From a checkpoint of a small image denoising autoencoder: encoder norm layernorm, trained on retinal OCT scans (Kermany 2017).
Rows from block 2 of the encoder, named by matrix and row number. Each number is 500 + 40 x the weight over its row's rms, rounded and kept within 0 to 999. All counts start at 0. Numbers have three digits each. After the name is the row's rms in percent of the matrix's.
# proj: attention output (encoder.blocks.2.attn.proj.weight, 192x192), inputs 0-95
proj.30 108:465518452501509465498440500498468475545534533459492436525508447547480549573537490423447525563436566453456502432485517495571578473463544416491427502482528519568495511571485512465545482532519556463551553515507560468532428569528474434542556478490423512527540448477473549522428562446508538498
proj.31 065:493494550489512570498434530462446419481475553526491550437488539492542548512514487527514465527449529538521543428530507531585494460469469488506475541465558536449428480466497532489523436454496472531513527513569459545559492547487471475510575465411523458539463441521549470463493559499532585469
proj.32 068:506480534511536495521549540483466558448505530496541426525518542477507453476478457455458564508497545547387500432584467515549597431565565416513505487459539551523460502494493543547491456436533570572517507526518518441528527520547438443527520462552551483515457541449443507513454529557546504467
proj.33 078:541451492488432480524496503473471466493415469540521487494520487512556496470483547562564531414518507522525411546583553421453498524533535509517592527461442541441502528532440533561543483482544548535453498502512497488548513437484548577446507520573580528468528475501486451536558472511474493466
proj.34 075:425553524470573459497501442520473436483570486535492526479473501448481542490491557493484429553471566486548515442455530534520571428455531466531522553550528468525511481512496433547521460552563490534506531455486552464522495478454445450464582508500418517488497526552444531555482488424497558538
proj.35 064:457497516544449513577539470493439550525430553499542541498566453485457556517551550500557456468537468556476533476508508525434533520499440574460494501507463503458518517462446513506450454554459492459456508551496533564528538478477521566494541464524503470501483457440456479470490433450470518537
proj.36 068:541501540439518461486480505504562506498493443544433510457450458489474530509555461523529466530482471468446438464518466519466450568550544432582449476546508560496511580391453461495485537466452533494521506492439453537462568484494525447549474538455465500461504509480515496532580493463568533538
proj.37 070:461538434554528545538491572509517509455539480457484496507552541468456419445523475535569466453481418540542475547441471483494524504513434578566475544527464524445591493436478543463540486555573458538527451494511461469508488546517457579538425533495518423536496540491545578524507495504524492476
proj.38 133:447470517470561481489460498525458430531474531505538448486486459563471583566500486454419502560437555485498568510468523537532526480504559521415454527496581473543437456545558483470479464480506477459504532477551548510498462547496463496528522538434445495513489464499437526518427576477494525494
proj.39 063:505475534524553474551479457530482566525454476524476555442471436525568557535483459501489469462523458499536567460419460564531466489504549527480468562462473489490446511499495494438426469523565428532534435458535532465480561485422503564438442563453536535496478455443550480447486572532449462492
proj.40 072:464464461482532465508557519530487514571532558525452495477480518561501556471531454512434459462456530556510475547546476490473439467494515472462429557561529532516472490580505537487483474523436538542526547502561570558563433566544504520501510471437546508484545435496439457547466539452467533486
proj.41 109:514528494483512457501479435491475478580476506494527461485503483573432556550518463417462450555440557463490533509474460545554527439455506503500455513502548486515444435517551510446485469498539522452561527513558512506506435495486490470555500489435463523540531457535479514513416584421456501499
proj.42 068:528561485474522468525534541538569510475529513504452535528546469483478452425462531573486499531520451568478506496505460495507478487544507392557561452479498567486515562414451525550452557466442504490536495531446471511490505431527473548521494474532463436549426507553576442504503535492483486530
proj.43 186:442543503507519435450432485505472432525529503471529489523493481524444584594477474455448459547440579506493588476426470547548559441437527491416449529513544530518457475571536471477516487512504525451506494534528586516510454558489499484527536512473430557530564451530441520495453572437451543513
proj.44 065:457555452457485508556542570420511470511480458495472530449492503514520422451459485507499448478468497510433467479554468509480472512522555370464481539532504544444541492485446512550458486467552509546424477505525441466494504443465505549497503525475459472509567461465485566471552510486512416501
proj.45 067:550530548490475445519432469585504500539489504458553492470464476526551487544473489436424504565517467547513549584429465547448502498485482532484526498493512447583494462523484472439535435477468536433450550466488486571445474465442553471508541507537520508497511494561479572439532586471455554555
proj.46 066:569561478559542487519483519468549542469480563496529542514452468437473475504471560541537450460555471555545474462471481440436484548550510446484561490478528462454559494514543568491467488521500465435486525544436458547535454477448445548443526488533464453500554484447497505543569481438508455539
proj.47 069:504474537506525464543476542423556509478495442463458468465509527452484473418560502513557479471486551525522473508478547484447453529555498498516556512424504496477516475508474515478478451448499512566516509492436433550465534475571569542467491499528522552413498524466527528506499447572456487569
proj.48 064:503464482544507524553526545476548446528426520511494493531535521552461547495457454433495467541471443433462509470476475490532435541477467538571473506572476513518545493519477495505511561465446455529477525518552470464509560452533571478543564514562587581435545552559477575489474535570563557501
proj.49 088:453438467540573487440451478556499429494514510507532465533487465472473526495528531419440426510458478447505584565467473522522541438483535589454511501497568470548473513556525505465480521546528516466536557536469547540541496533523473445555488528506426486515537481555522460545508542453523553460
proj.50 087:459526464488505482468472459540476512578506493457496529516501507550461567540521504440408508581451501458578606506409456483522548498444488474440504516482497558554482466579553472489512530556535474509549467483530560517484492565466515498487564492462500568506500486469415471503440596444502539512
proj.51 072:445524481441468507416506446530465469493511527477587483526520447564451524573493460491519448531484554545481528497376502581516563504429491504472482513468527549546444534576531504482498428490541543511465544522544496547560437522474480490532569530502466483490533481532417465512514568501438537489
proj.52 070:434476469553460581559499453518547448538436466497444540446483454565546503445469443545443451461526463505505481507593476474484466481503576510438448492504552440472449507470455525538478534491510492463569490485538528569504448514516541446529517512532546525497427444453478498483494460558473535496
proj.53 157:517435525505445524553568540488525570469444474502457555515507531438556466417529514548571518467559424491487421538533540485470446575506489565537535450496445472448567508454462511524515516489496449511491475445439429473452538481502548550479471473539573485486470543463539509480558415530570486517
proj.54 084:557562492505447491558513503422520489469478448464479526509524474461579457428453509534484512464552512478417485532558475464465500477609462473537494488471483503459497559424465545514530568527450507504498496523470421438510512477510562567519476515497529478501467555465590518501560405563535446534
proj.55 063:417549510539500441441505465495543518479546514468442458514511565464453540487520531482483491544537468444517548499457441582443511534488535505443526523465509557529491432565491464464428537473497526479500452562467556449565436525504445545536466564459448489534473515506558567460551501484430555465
proj.56 065:502489484444531421432446509543536515553551443486563470554513495440514454562433518470528546449536492456462490475490503503487568512510561402491479478463513518454477467488488458562541442503462441491431461484443431458551451452470535449462432516565440516436555468484511545485440466507545416510
proj.57 072:464509463545444488599477524488485546437530532454489543544550459521456526418471495492537483459572449515525411558500498494484419503538508530469571439449445479534576497484532469546538582447421486555439460538521423528440480535518459490499509548554524533530536489460568465553455464532580469495
proj.58 084:572450541535426504573481520450513523512537471501538526499505517457482440473542560534566510426561405503477441491539516461423430558490440523507492483428442547460538567525477561534526504549512534560477482465494484505429539509541555542457497445537497505455495532443506493509560422578541453485
proj.59 145:551494483499441515551554521481547560441497501514442566513502557486533418471532501569522551447565461526531455492536537435481488566526467554577578425483411521472581531420493495505527536506485491501453460509481443491457564476510543548452465503506557479501466504472561479454581446556557460527
proj.60 088:499420449507460490565580524519513537414525436539449554455486478508506418443517557492541498523546428504486491497524488505453462520549508458549530481528495501461533558422520472556494541477515463529490451483429423482436555426481564499521433466573540519501512504455552508511510454584528433517
proj.61 106:500470452492540491475461468555471479553514517510521434507508506555434541572474487454474459496426566490540563496494513520509509458423549537419433573511519530535419441548505472441507466495490487521523467510505521488564447532467468444533541527465412520503505435499436529492423567446476572475
proj.62 062:472548489510548507483546534559575509566503544517494474497572566533524488475483483463478442516573487513513422436488438503485544550535496453550474566477569510504501519555547559459465516505554439510488483537489483440557433558495502462537485505534461447556448549458550549558434574483552497501
proj.63 118:474531474517570448462493507515422434539538536482489433532504493496430554560496449452429455531466540469522605517451468531555518478476521521494487558487552473534490459523495520486529483522514537505529548473523599532552458534473455470548525537447416542550516485542475497542449534426448559526
proj.64 082:475543522569555511492468538499413424502512549540478460469463479562437519544498444500494518543433487535573573542473534545530487482489525561475447483475560512488491451561489460515555423528523499478476556554472524550539501571562450444481539477512509500561501459543492480462437577492501545510
proj.65 067:459476469572470539522549558508500437452558490487540444466478537494560441462455568549481487499522501562445545444461548503473498485453518496505473454451525547541493454484510457563465513520523491514451546513432440463547461447446527443481509499544554494487533476430429475516460559514496553466
proj.66 074:576530439544494499504483568555571493524459458467530542548458463463529491538533515523523522464556440462569495570458468436467494504456449536550583447462523539527542488422523468571487548493500498459530468499473449513509490443552555452538539438511512488460454545469563497450575510507464446559
proj.67 095:530492507487435563521547552443508531499489459526492534499504482493548484425512514524571531428520483530414453533555532449462508570573527462500503506441435482427535514410511542517493504474449444480521496540485410516515550495466557510457466499507551494481495532540588509498580440538520500490
proj.68 071:491497545505540518584483519497465498482483459492516472441480534469520484525494490544496582447548492576559460549518547467435456533447469553580540421453510466428498543489427480508515520458450530538485494519431452557476564447510484534441527475555527500492522482458480564464555499579522437564
proj.69 090:504572532518490472509485463516518431580546560464492464518533442545436591581524512433442516572494591479483532435460525517520566455449553459414452547482487543548440435558494488444512448511525505441502456562521565491501489497508504445503567505437461565463496446533462556526478530453470528513
proj.70 074:451563471555540488527478463467522431542573508468558489511547521520542516471523527485472512558525537457540529536449549542485457508401499606482466463478555476464468460564559498519519430481534532507460551535507480476463476494545528514538490538536413516481474496547435559503441586457426547536
proj.71 110:510497532550445502568525539500580536442479512462454539521513564439506434395499523544524503465550481547505435525514485497452504552527524530567559480486454527492544524429512511505466499510518480523487508494458462525515520496484505507464438501515548487438512539464559482497526459531565475484
proj.72 092:512536490529534469429430489483479419504521487516482431539538491538509542544447473489480449542483535516520607475391516515542484465498518557503507558534586479569467525575477523454528442457477454464564498534488598545488465511480478469556581512434424558504548431472494487482470575490473525518
proj.73 146:563469484515447516538505503482550559425444466477456521491519506480504438443540543564570513438542453518487465540546522464432487542549470506555534429477485464466567518413479486523495546486470496529478466450457421479479569458482517525475479496505562438488442506476537478463549411539532485475
proj.74 135:508467481505496494534553510493534527420474507513480547504485537476538412452520545544533538432492430529499456524547512454447448544496450525546568481495439518485568539391516539522499498492523495490473505507442432494473544480490518564460478507523562480446462531523563526452586409536545455475
proj.75 130:445518532495543462430477468521446461538541521519524476508512451556472514552522457452428477513450541511463527439478470565519511481481526450453444531539527514565448464609493513465508462491530544439555538509541537492545485559520456495517519510454431502527534477476423520487462542478499521497
proj.76 085:496484501522563450424436526521514472526530524500547446554519516510476572553555524433483471535517488479488603428467447529583591473519496494460399518528502473478523475471539481494457469557479566442516458510541494447469503533478495530546499525461463576542560529456508480506471566475460547536
proj.77 120:502498509509571472441492456535434473515528509540531496529480483570444526545470471490446446536434544449466526473508469502558561488516520459442459577491584495532472503523516518469470440506531491488496522475521548530496493513468458477477549505432427540512506517520469477478428593420510527477
proj.78 079:484460450461530472460537439556499433487532507481567449468538479472437529503507440411422485489509568457486577525442449531546534496460506465513455549509577542571403440547558488432451519494498506496469529498522511567538511540464435503542502515497432569488464486480445505475423553457434467485
proj.79 069:510528561523501568505469567552522450538520505529545491522508545448483539438536465525531547535548441520464526444486560437442462566545576491536511503440444519432484535532540498482443496490534438512436492480495427508434466435512557506555508481496518499486486459523476542570575535492524497502
proj.80 095:463512465457569456475508527509467445519524523516534458461551484516423500548502519493448462564462565445480517513428478571531561411522531422482468562519575508561462457535507492461470509538455468508501560530520542517531488525458426489519528544446496530486474522530431459568487539506486553541
proj.81 081:469518492515472474453485418491471427552516503485562534473486432501445572534460455502520526561424490536545510506476479525556544459499485575425460546482568513514515531574523506488476457496483514428484455461484498541570475569488457471536560567482456460546562496531434449509517503510513484492
proj.82 077:478592551550478538519417544489473541562497484509470491526482443458499576489517518517433547523485495504416569407540436545571566496536500352496469512542557477468449482503509518493461525574524584497548523503542537451516500548483511473526506493519473583522506520496472531538501563460510551529
proj.83 064:443483443460522445513553443461546461461521442490538500494516542495532529562499432483484464454520546441460559533428510436545560461451457565516508549464523477524522434522478498464476542489518579550539484457463453548453528567513504450570447490507497564475462515539507481493552464495556482538
proj.84 090:433488458535486454441494437474478428529480568525477507525462493560509496573532462420490457532413530442492491511482479532571509472438539511484415507464557488492428442608555491517535495493478547434495491543483579468543439502533512488548578475526450487557569507525453502523479545437459532496
proj.85 076:464587478566509432417533453555525475583569538543456539505487545558520555489556543466471494565478566529530544442445469521560531425449554496434508530491518445497482523473560473476461440566559477480494492478581577527454477546475452439533515493484499533538463435458436569470536523458509543557
proj.86 073:559504460456453501563505452546486506445516445487537544479485563438483527515467456546496458432471523559508459595589493513479423568463509526485566492477467474470473540443427462481532498453473457488495517524488516459468510454559472497543488487539571423452444570492500540513460434517490493509
proj.87 067:426568518552542456447400448501533510496539489535547501465442456499485570501442459548526478535452568470557498492487513522509520474489508395526432564551525509467498562444502538457451500440431450455509522487469545522558451542558527549532476462505500551565537528486478566490453538479440501509
proj.88 088:448445557533569470506534473495417441574472458536477472548518499563433579561449500493458504579492555453470565498487555496507487516521521473472514519530577503567466510587556474430459448475509517546556561495528571522555427502454425463475482481426500559495478507549516526469456504474465537493
proj.89 065:542470558506564545545523521548499419517444449474488542532534419461525449556520515452564456551486512466542484485545497544503483506472493518497474516464460485512472459481442536446510466563455489483556471538561485565535428483430452529465517513430459487575513446555491541514463487456442522504
proj.90 155:440490503509528463439466448519476445555490507480511474506491482526477582571512504453418478565444557455538590494457488541530489477434525514444490523500562484558432486586531497471496444491514506452518543526504544523537431556503448487494567547485473547551522482534444526536418552468469521464
proj.91 064:503523532521469469504454510477484509442570464532507505529552529544578562571466486447490554459415509438455529524549453466470513457500545499518528470571511462576438442545460466451504501477441502516547430471443452482568533472515498468505543496434477541449486507454507500493552572461485530463
proj.92 061:517456502446514558491553531489519539465544562571494488425531442492473550499498472461519514463452478572562451542516557477500524529414472589587582529484470472535507515531565486495481471446547412519469451425470438457502500486457456515516494480459498496433544504547513541543553427568499463524
proj.93 081:468465463534517457458513477538508527554465462474552436529522459537491482526484494424431487500499560522383471500587516492508533420475499473455426522501534492488478414579516439525527501547530523467477477552561568479545513523507512451466547561517510561561553434519542441529526491485535539445
proj.94 082:430512528511495535460500450524486442544463482508478443500460524506468577585515523518481423547504502472559562478445445565476542521408468597512432535512559519515446462600490480492450501504543534528493493463553552494498479561533524514473532543437462550578535500503433481547472558491494495489
proj.95 109:505506479514505509558487563506575553452528445512514522451460557492509470414486477579535504475553470492434449481557525469491478520574530479551531500448489487448576546402468512526525509479509468529456484485502464444501496479512505501462445478511511509477480523480564466451539401508497441528
proj.96 066:517529537524519517490560514574533487533444555474472491553458450438506475550466541481531499509473501491600548456526455498453454468525478575524574440544534497554533455583514489570467546572459560493466544528549505554450519479490570437473458491442550507431459536427486508442497518427519536536
proj.97 081:504498503457445514494515491436521540449547483465481543461498546481552473461504556523515558498526480508409439489521511491529496573505546493527534468497425517502514543440430476508513505438442462533427504479442428501443574437444470506500486478561555478479467578457511447485544493544505491467
proj.98 066:452538549454540542451471454399462515544504508466505491422547425495531513567547535445507464519573478520561468433516444514499516491457475371502559546477533415455557526468506436477471496529491469585535500505483471518474494468446527564527443547454510484509427531508498523493498474440553438479
proj.99 070:521420465565501590510541475509543534448426523486457566439513557468492401415462495500479461534485506551527407464491576517527436485538486555517509456434558522427436501535490536565490501519501493518523497502498486486454511504448446478477523511519474525445529443474578510451572484485483441514
proj.100 070:525441512449576489542505438486422478525444519495534435497495460516533534506438456414465541454479566456523520429551536526550465497535541464472461482536456520484499427567522552499522498491490503537509552490474524551555481539479466547521472546525477458464466557550546534548540548438503482442
proj.101 066:505498519550495594464529556453523533453475441557514508541499452473450553457529473527575546550452479526489503465603503519473480520461585469452500538438502446472546445518481518555541529438560442484517511517421498569553542472544486496478498530542469432485541573480491552442542538461468474558
proj.102 069:458538508428478403416437440547503451492465459519468516503504475534544547517521496449419535457421532520526489462501453531499506524502536467434400505544516506446443433509508505522510465449483573493543521509476466549516540553452486549461571512538516504505550551496450453509543533424473547536
proj.103 095:495458460477504527502476514482454479504534503481548463532472502518443573550512456429457458545504587445460570464507511553565541450482489431408452531489542482566413512521564495450484437509516461506486477488496540527552438556476515432471553557510490491495511469541421492466468551464510499502
proj.104 067:438544539534545540474512511525486522480559494547546539469511514570474448526479508507472472510491570519499596447463525526495472466476514564481436437491469547477558508436438446500444440521543522455513513465573595464572472491500477433556563477493476528463481475518523459548526462436481461498
proj.105 069:459467561467473489424517439569488441500548535445452518496556464461475534458486526450430451559538563456439585495471448569548496444509533446448465541463530464568495521519483485456445503469564568557469477459557557507552479540535526521472567548426494501501508473538542552490531489496479520547
proj.106 066:424508507570544461477473503561489512510508506452524466541571505457493557542517531511428437486479535489470549551577581451555507434526553503445444510543564552484415502557529434513505500511466543542504526523549520533523516510530487540448516492460471509480522428568497522558422528504497496473
proj.107 085:563480518521484490518501572479492491472470470463493548440479491527564511496471513567576541433562471475518398528516507471417502478508511511578576509491483460472586507475497476560464506447456501522480505472464513502427531485447506530462416503527570486464468550541586443449534438555516442507
proj.108 118:459515513500520455469497449509495470569495484522553461509532445508442528592517468426425449519458557503507547510476448558534542432457498429426418561493567492571456503562526467500508461502473550468531514499571562511507456519474456444537579538448484508531557441494458477501432565429434543509
proj.109 064:550449544453515489481470470501473531559516548492453507432542457470542450527457439550464491461457532481579554522441452533423523500469445497505476573473490514453462538527436490521474512422534453510511581550513444444462561546465471468464459561530533463450495562534537501513516547498526456473
proj.110 074:484529486455535479459479483513509435532516559467549429488532474475527572551493549490511496471428561504517571539417535516528574528445536417423421503538461566471505497547488499481455522514473468428548519521522488487455455523545486482543486562485434492518570497466487543503513520513515541508
proj.111 067:522527462538556444531493435509461525501448448532571459516523526547439525560506505428524418553527591450499525548511477532503500425517553522443504558544558505549538480560550549443514539491482520525566442486499570507453536481470482443558488510459510475551480505461548484554513520446457490438
proj.112 070:563455553540450482510479465519486526504549472480484514545477509493501536497490528523466566454492484491570479443500533502439460509516482555578518456482459532480555464497473550500514468483538486476479452485434433454484531531519552489528545454496569533474426454430512484480471520583576524544
proj.113 070:491477451555431472507525470493476488467445470465544551558515449499529542453524564495543555442558416541586547496428441538526463539480460594516538532488497513519563518539459521580454523564535532474454508505457450537502495516505548454538502447478490470538552553477517553475539482460504499461
proj.114 108:550499479545472555545550510510560556439470527478489544471492550513551472425512551573521493427571440544470442514558504481495523579566454490543577445456433465426544493496461534550522556512462525499506500466506402494440550465536516533486451495545524462436466514522568525486540439568527510527
proj.115 296:464531514504554482455458472522458454550518534499540480506512485528472550575506496451435476562458566498502581488452488529560546464464513488427427558527565520545432481567534494492501468519508510459531526521546585518509455546512491455532533514473430537521546475503446520508445574442450531501
proj.116 146:538498488503494519522510532442535526461479444525448542504500537483531417425512503536575506426527466496472423541543496499453465532548479451568559435480417504474560513413488501545488557488480489515470512456476433484463528480466516514494470459538536465481454550501544502469567416573553449516
proj.117 144:499479479486478484533512562489557527469519514500455520515460530463552430439508550537583501467542455511478462506542488486457470574509496532586566426448424477491542510409461522499505557498526517538442506508488397490452550466501519534489467478513579461491459536483578517455558418527528446534
proj.118 085:560464474487445574547560550487559549438432472494428521504480536535540428476537469524570539458543504462483435520582556470455521564560555494509503456496499505509560498482510504538464497464523450569454518439483446546476553474528522556469458433542528452526462529505503540442578419534550476450
proj.119 069:507423535564513530513612564482490511530493555501526451476459494432585468509467525464580537456559499455465436522626537504476445555553554462458447480524497518441506498486465544543546437494473431547545474442442526523467507456493513483479433537485476428452462536543482434451507502510481480504
proj.120 070:484521540441528452519484465480569478484455452509477558510487526446495512552455470488539564518464482513455516540455529420521513512485509511525531535500481533504568453530427551528459560452456517494552516446458434515457481514565563440495433471498493536486499499517533467446535549484515470526
proj.121 087:438590512481473426436427439517502534521529507543553451528503523512466485569472502516442453559426490510576535472464499572480543437444528428517463493539566494563441529541465462457497529533470526444541521476590524512564459504492534487496507469443495576474487474494463454485434583509521566508
proj.122 088:558509513532503538481496490509531505422457503497465566445533550432479453492492463560577478495571425526507465512521522521413487575558466499508591431505465464450562506493503460491449537473486538568437488526439435539469567454527564495455520513542562439478454473476476454485499466523476435533
proj.123 072:471479527546454488490551463551506545504492476528466559484438553476525506435441519470580460453511426531518442443440456530512534461514486548525506459539474492427574556445553514476543564493475516563474466475441542449450552471522462500493476430555470456495438535528454471561534480497570536454
proj.124 079:475463452530519553494484516491461492450532490538486512446470529499495439521469473483542516521578433541550499583509523526497468519442467598564506535520430541468474502543452463453466533491502520469439428487492423447470528520487563555465495515552476460498464568467495460527506406500540486478
proj.125 073:514498436535504434549516575440488465504539447555519510496432559433545452494512557556455454527561538567425455401517482524543581452494546376497490423484511465443532486496469463473523515495455577461493505493460540521502478475516527487491454509468530487499482564476490536463526519500523536455
proj.126 108:503480528518520486446515465536456419555467500470503456525533485512447570576484494450464496532438581514512563467475511505588530454491484432416408530487550460487491444521482512444464496499449503458529511484504516484530443550484479432547499505503478526564477445479493503558447580464479567516
proj.127 101:437567481487530468427448497563463501545528481523493487467505490513466568528467460449478521577493495516528567520438486561508490444470493546428455495512509491562439445595491475439527474558564514473518538521527519517504489494491495458534572504466464530520563499550444493572418582466504511499
proj.128 072:431464542562453472463447498539501464492493451536475520468480520490497516450524492431539549460524441497548498574402503445557534548479435589547481520425554595460416499588465560500520470494490537487502502548530523539490488523466467520572565487449495532468534494467481537447544565529467562489
proj.129 145:467526477507532489463475472525431454565512544490550456497515466516450577580494500453460500545449562516564554480397475564530568462432491470449454561489545494542452468535545470508500481491489486455532511529527591522551443561473495496503566526444442511545550465521443500494436588441458494493
proj.130 066:525553453540459519519520518479503545564444519498528513568454533445538465545556522576526552484523496517451463570529437452548484467514497576538519433448543494478546530430434538560529577506521490481559491518479523547510533519526548526476438486566445548555474563435507563452538498522520425559
proj.131 090:554494516538503534496481575466566566443509495521515579474530550457532444408526519528581493453496500515541439551499486489469496516484453543512553439497416513493551536410441565530529501528509529526458535519501433517524548428485477536512427475488546454461501520503585542460540444591557511476
proj.132 077:471452461474455577585493560426518465480508512492529543497504542494534459428522524483540557514529446528458426462503481534447483474538500433493487425473437510526578557436515549523494544437529501527503519502522452531427477433464532528424526503569504436490510476497549501530536475580503489453
proj.133 076:464496481509492508451499511527472544577545516502469540556453443562456541568479456500460528560429478465583573511500487568460563502452458464441488477463490472487489466530505539526478426536456532530532544495532501551484493566521507456550540574435462522499500451507524498463421471443445508547
proj.134 096:516534485475496521444518456524435430517492479504552513491533481557481592572528491505411499528505545511548552463416506483565526437485466508487457577495564514508506440600516439467534481497500534441499545487561550543521447487513498482568562533476464482537499471499504542478452587458436509487
proj.135 113:429532478457575460453482466552475419579505551488512502539513485515444552559458465434473458528469572524519555483484491533539500492470489498431452531544557466564474458581535457466486455520486496493501506528518539516539440554488496445529541533491467568511524451504468519537437564443481556516
proj.136 094:493428466528568460444458444529447459500492486490494470523499442492500551567530528460469469496433480475542512499461521485488482436486554530492461580533554541575455498604502515476457455456467471507530484462549583497527440527444492514533496526452463559551479509485481454559418552468497541515
proj.137 102:500483505484493526490523491504591569488499523499439499511470530468496473470540504557572497496504441546483432529490508492424458487546457436523567469523422501490535502421507523554462546501526496528509517513452413523436578509516533555444481443499523471528454541483500513529591418585532437548
proj.138 185:553470495515436506533549506493534574428504483518473539496490522479543454441521530558563538475539427521519424533523531446423446566534481512574553449462472496483569515466450511528491506478475488542476475479443419472479567447483519517478438469560526490457494536506527496498565461564554490518
proj.139 067:551464510485507490558457459566518499522454537489474521534442514547555539441445485570559522552546448532477457458496553429462439521467469471564469429556478499513548469502441487574450487507528445479511475451487520461442481529503553543484510546548542470544476464492562464455487451457533421483
proj.140 079:489469541520520538544581453557574461479484529482472490549498504509566425432523529483542502451539445486455415603571566419493505482513506550550581455481486462487465514473516466464501530494553486549515497428515506479532548489520459473441432488470538515534453500462475439497566431519534539471
proj.141 201:527462516493464551534553548454567569438467480498449523487505531468557462422504501529556537470537441503510419517525515473421465558544492552586565446465445483460537539457479512520487518485476466549465495504448437502485550484513520542493459453553568483484494508469571503459570435577523469522
proj.142 169:442538506486550439442444455500424466530545501502545455516507482528458532551499475475456459525449539489496572464423478560568550451474508500422438536506557519540432458591534466475515471499517500455522532509540570492505427553516460441507555528493439538497535487486445514504462551442476538514
proj.143 077:430581456449554432475469518557432465575557515456569492514539434489474554499456466447428494468443545463461513455443473559474565442463509411478502533492497549525525548494482471540501518475491469552551551460470580553467493503541448535512556548519519469472464460527537482483425527492443545457
proj.144 062:466565480532571520467469443442490466453541480465472566520537552471475564453522505496475483483439479495499555465464494429569563547450547452464457510464504438478544497475445511421474445548509539520440545451448550572511456445476444434470455494424470475461475518488511514498538517503577547539
proj.145 064:473500497473567549567529542559485531585557427462435551518485506485554437546533475482431451501464531506467564515514486503490521460543527511497484581460461509448424484518493512548444542504502451475537517467459541516534562501511481504479503502519483560471443478462455487486427504453471566531
proj.146 078:475548555524572462519479422532499520530482544541555428470535503482422550583451513422449487563532495537560549495453531520554477532475506507457447578570550494527480446576477481501485530540478531487509495553527584475510443507497506484474492516529430477466479469551465516550457478429435529549
proj.147 070:457509520460566463439442513489492526564558441555551493555554464457509532462563520550535447497474509568535549451459497514510543435555555489434516456569445534487523471539559445463494500431454546513516459493512456520567453483550430493555547506534486492487497440458546449505454564468496573472
proj.148 080:520461476519480456514484570515513482418493481505466485521486518440565430451478479554544564470510456476558521502458487447432488552536483538569577441500515456430509496416508536557467542540502499556437441541483456471522570525551469474468434490564495504465499559541547493479502502526490520445
proj.149 103:560515486474458560503495538477553571464482514453513522455540498440562430468535505536573552481533451509401453500588534438505523524585525437507530439490464532504561520452457476512540535479491470484518527525444436496466542491461492559474476465557547506477509535508526501454520478507537492537
proj.150 081:571531511537461470549533571467499496454471445545525532513477541460530502469513534571555481465478453545451472541509542523412492538529504461538560437528449534483522563415484518458494569490447467479517497449524504529438553473537516543495450447495546458525515511530578442504562445585512472475
proj.151 128:503455480478458521554529492453543537454443449477437535485492540481548477440477483549567514442545441503556416541494505457421487569526473540535575470519456508482572557447499525541486554505495513546474499511447476504452569477500506536450475465559519432443496514455570507521577415585507455501
proj.152 074:506399459529553588586577531509499434458525464440477528471457496534504431461499492551480536448564439553469429562499469527515513451540490519479466515500552535468450517522460480448478472525484480506505551552503465465552535437466454560497496454450488524486431490457558529507515480537571529473
proj.153 064:521442466536538569498466522481532506461490495484466427482473448472543453443498521528525505465450443467445505585454508539534454510559572478553547576526460534561524514472480504464544563573518443531511484563571516537473454530445454508524537557442447565519454486532506499531535546473489472571
proj.154 221:534485478487468549551550555460546568436478466493481541477496531452558428432524542542559542434522432537490435509535519468449456546527466492573532464468438473435539525422491507526505531474467493546470485477476434465451549474484545551485450450530576456473487530504561504471562423559544480506
proj.155 082:440545534536530432507504498476432488572533555483571490500505444487471558554488489452465515501448487493579521534441504515591560445494515459415480572548519472549505482495542519441484452479492571436562464516583585464496457509493486524520518547438422565532517497515415481554411559486514521484
proj.156 073:531502506551495480439452540481474433471497557494513441522510555545435558557516464490528458493461521523481577482418494491581461424460464528509417539469492565522513452488556442434532509519552573472578535491545549532514420514555463445480549510513419490541510433512539556437423503470462539551
proj.157 108:505453535473467490515527503507580508493515455511473517497531516503496462452528524517576499474517458552524453487525536506410468536495443482521573473451452467430538573449477542568503543442442509507458471471464437493480550479533503534440446457557546459462444550492515518437590475538552473487
proj.158 091:558545522424459546571477524472549509502447469508493533518497490457514455474570472578582554450524448502464412529539506454450529524509491466506553431505468430495579550480498485545460484513446478516429519502460444515480511476535541553432437446498551475524479484538523515503586463571575493449
proj.159 063:434533452543487522489474481542440457503505553482520449480498473490481529545461518475518473439563569414503533498528531520436531495487486481505445509547472470503411441501436493512524453466472520424457496549455570472525471486527501466473496516554453487524551439477436493511522477491557573470
proj.160 226:453509492506557490475494490530447427564507497492531475491526492511466542606492487448458496524458549500494591504448478560542520428487532507425410554497578509537431492601540495468482481500494497484541503509517560529520473551508500453537541543457439514528533476518428497504418599451451522509
proj.161 068:492518568536530558455557545488467553444502433503459506522556533478530537521543503561492494426483434478450442494546490442514538518539484498457514480527503528493450469503507518552441479488547520454530427445497432495527528426500456508450444488530540495520466548500492442540517458479465544437
proj.162 074:536435460555519558528494532506534479458472530506457512525553539445483437448499504553516499475474435516435495518645518488520469532496495544558527451467509558512523482535485471526445517447510490525558432538515465550479577490521497523461470422525587527545432490507505483477577460576513511534
proj.163 084:523506532481436498558551516475584487423436513446496531473530534474529508486524485486519541511543515556368402485537509493522495535617462466500538506428463456515553499411471470491554542486539465491451467501464513491481485422511549491505514496531555426507484548527547521470518408556503474555
proj.164 070:516471461504458457539563457544459484493525488495482447526567539506525483568457484430471457548463491460508521573497470560499437509464485600523496504502488506572526431529467462510446467477557497506514518454494546481459535480452435510487546471500479500552510479557512510458483571486483565544
proj.165 072:494587545518498510481563470533546511527501537486481481475530552467519460443517484583465491445575471452499509550543552549484437523551541482520505470515482511525474483432477569464555558432543501477496467470544454505436511459491500499480454439491559490523446509452563483563491471548573414536
proj.166 079:448490540517541556442540465588531430469453553499551436523570525485461497513484494478519443458483550471423455477529510547528532465578568501410469488496510551498431517617526459463530463504486506494542489438518540534521435512465510525550519469459498471522543450524447475466473576433550510486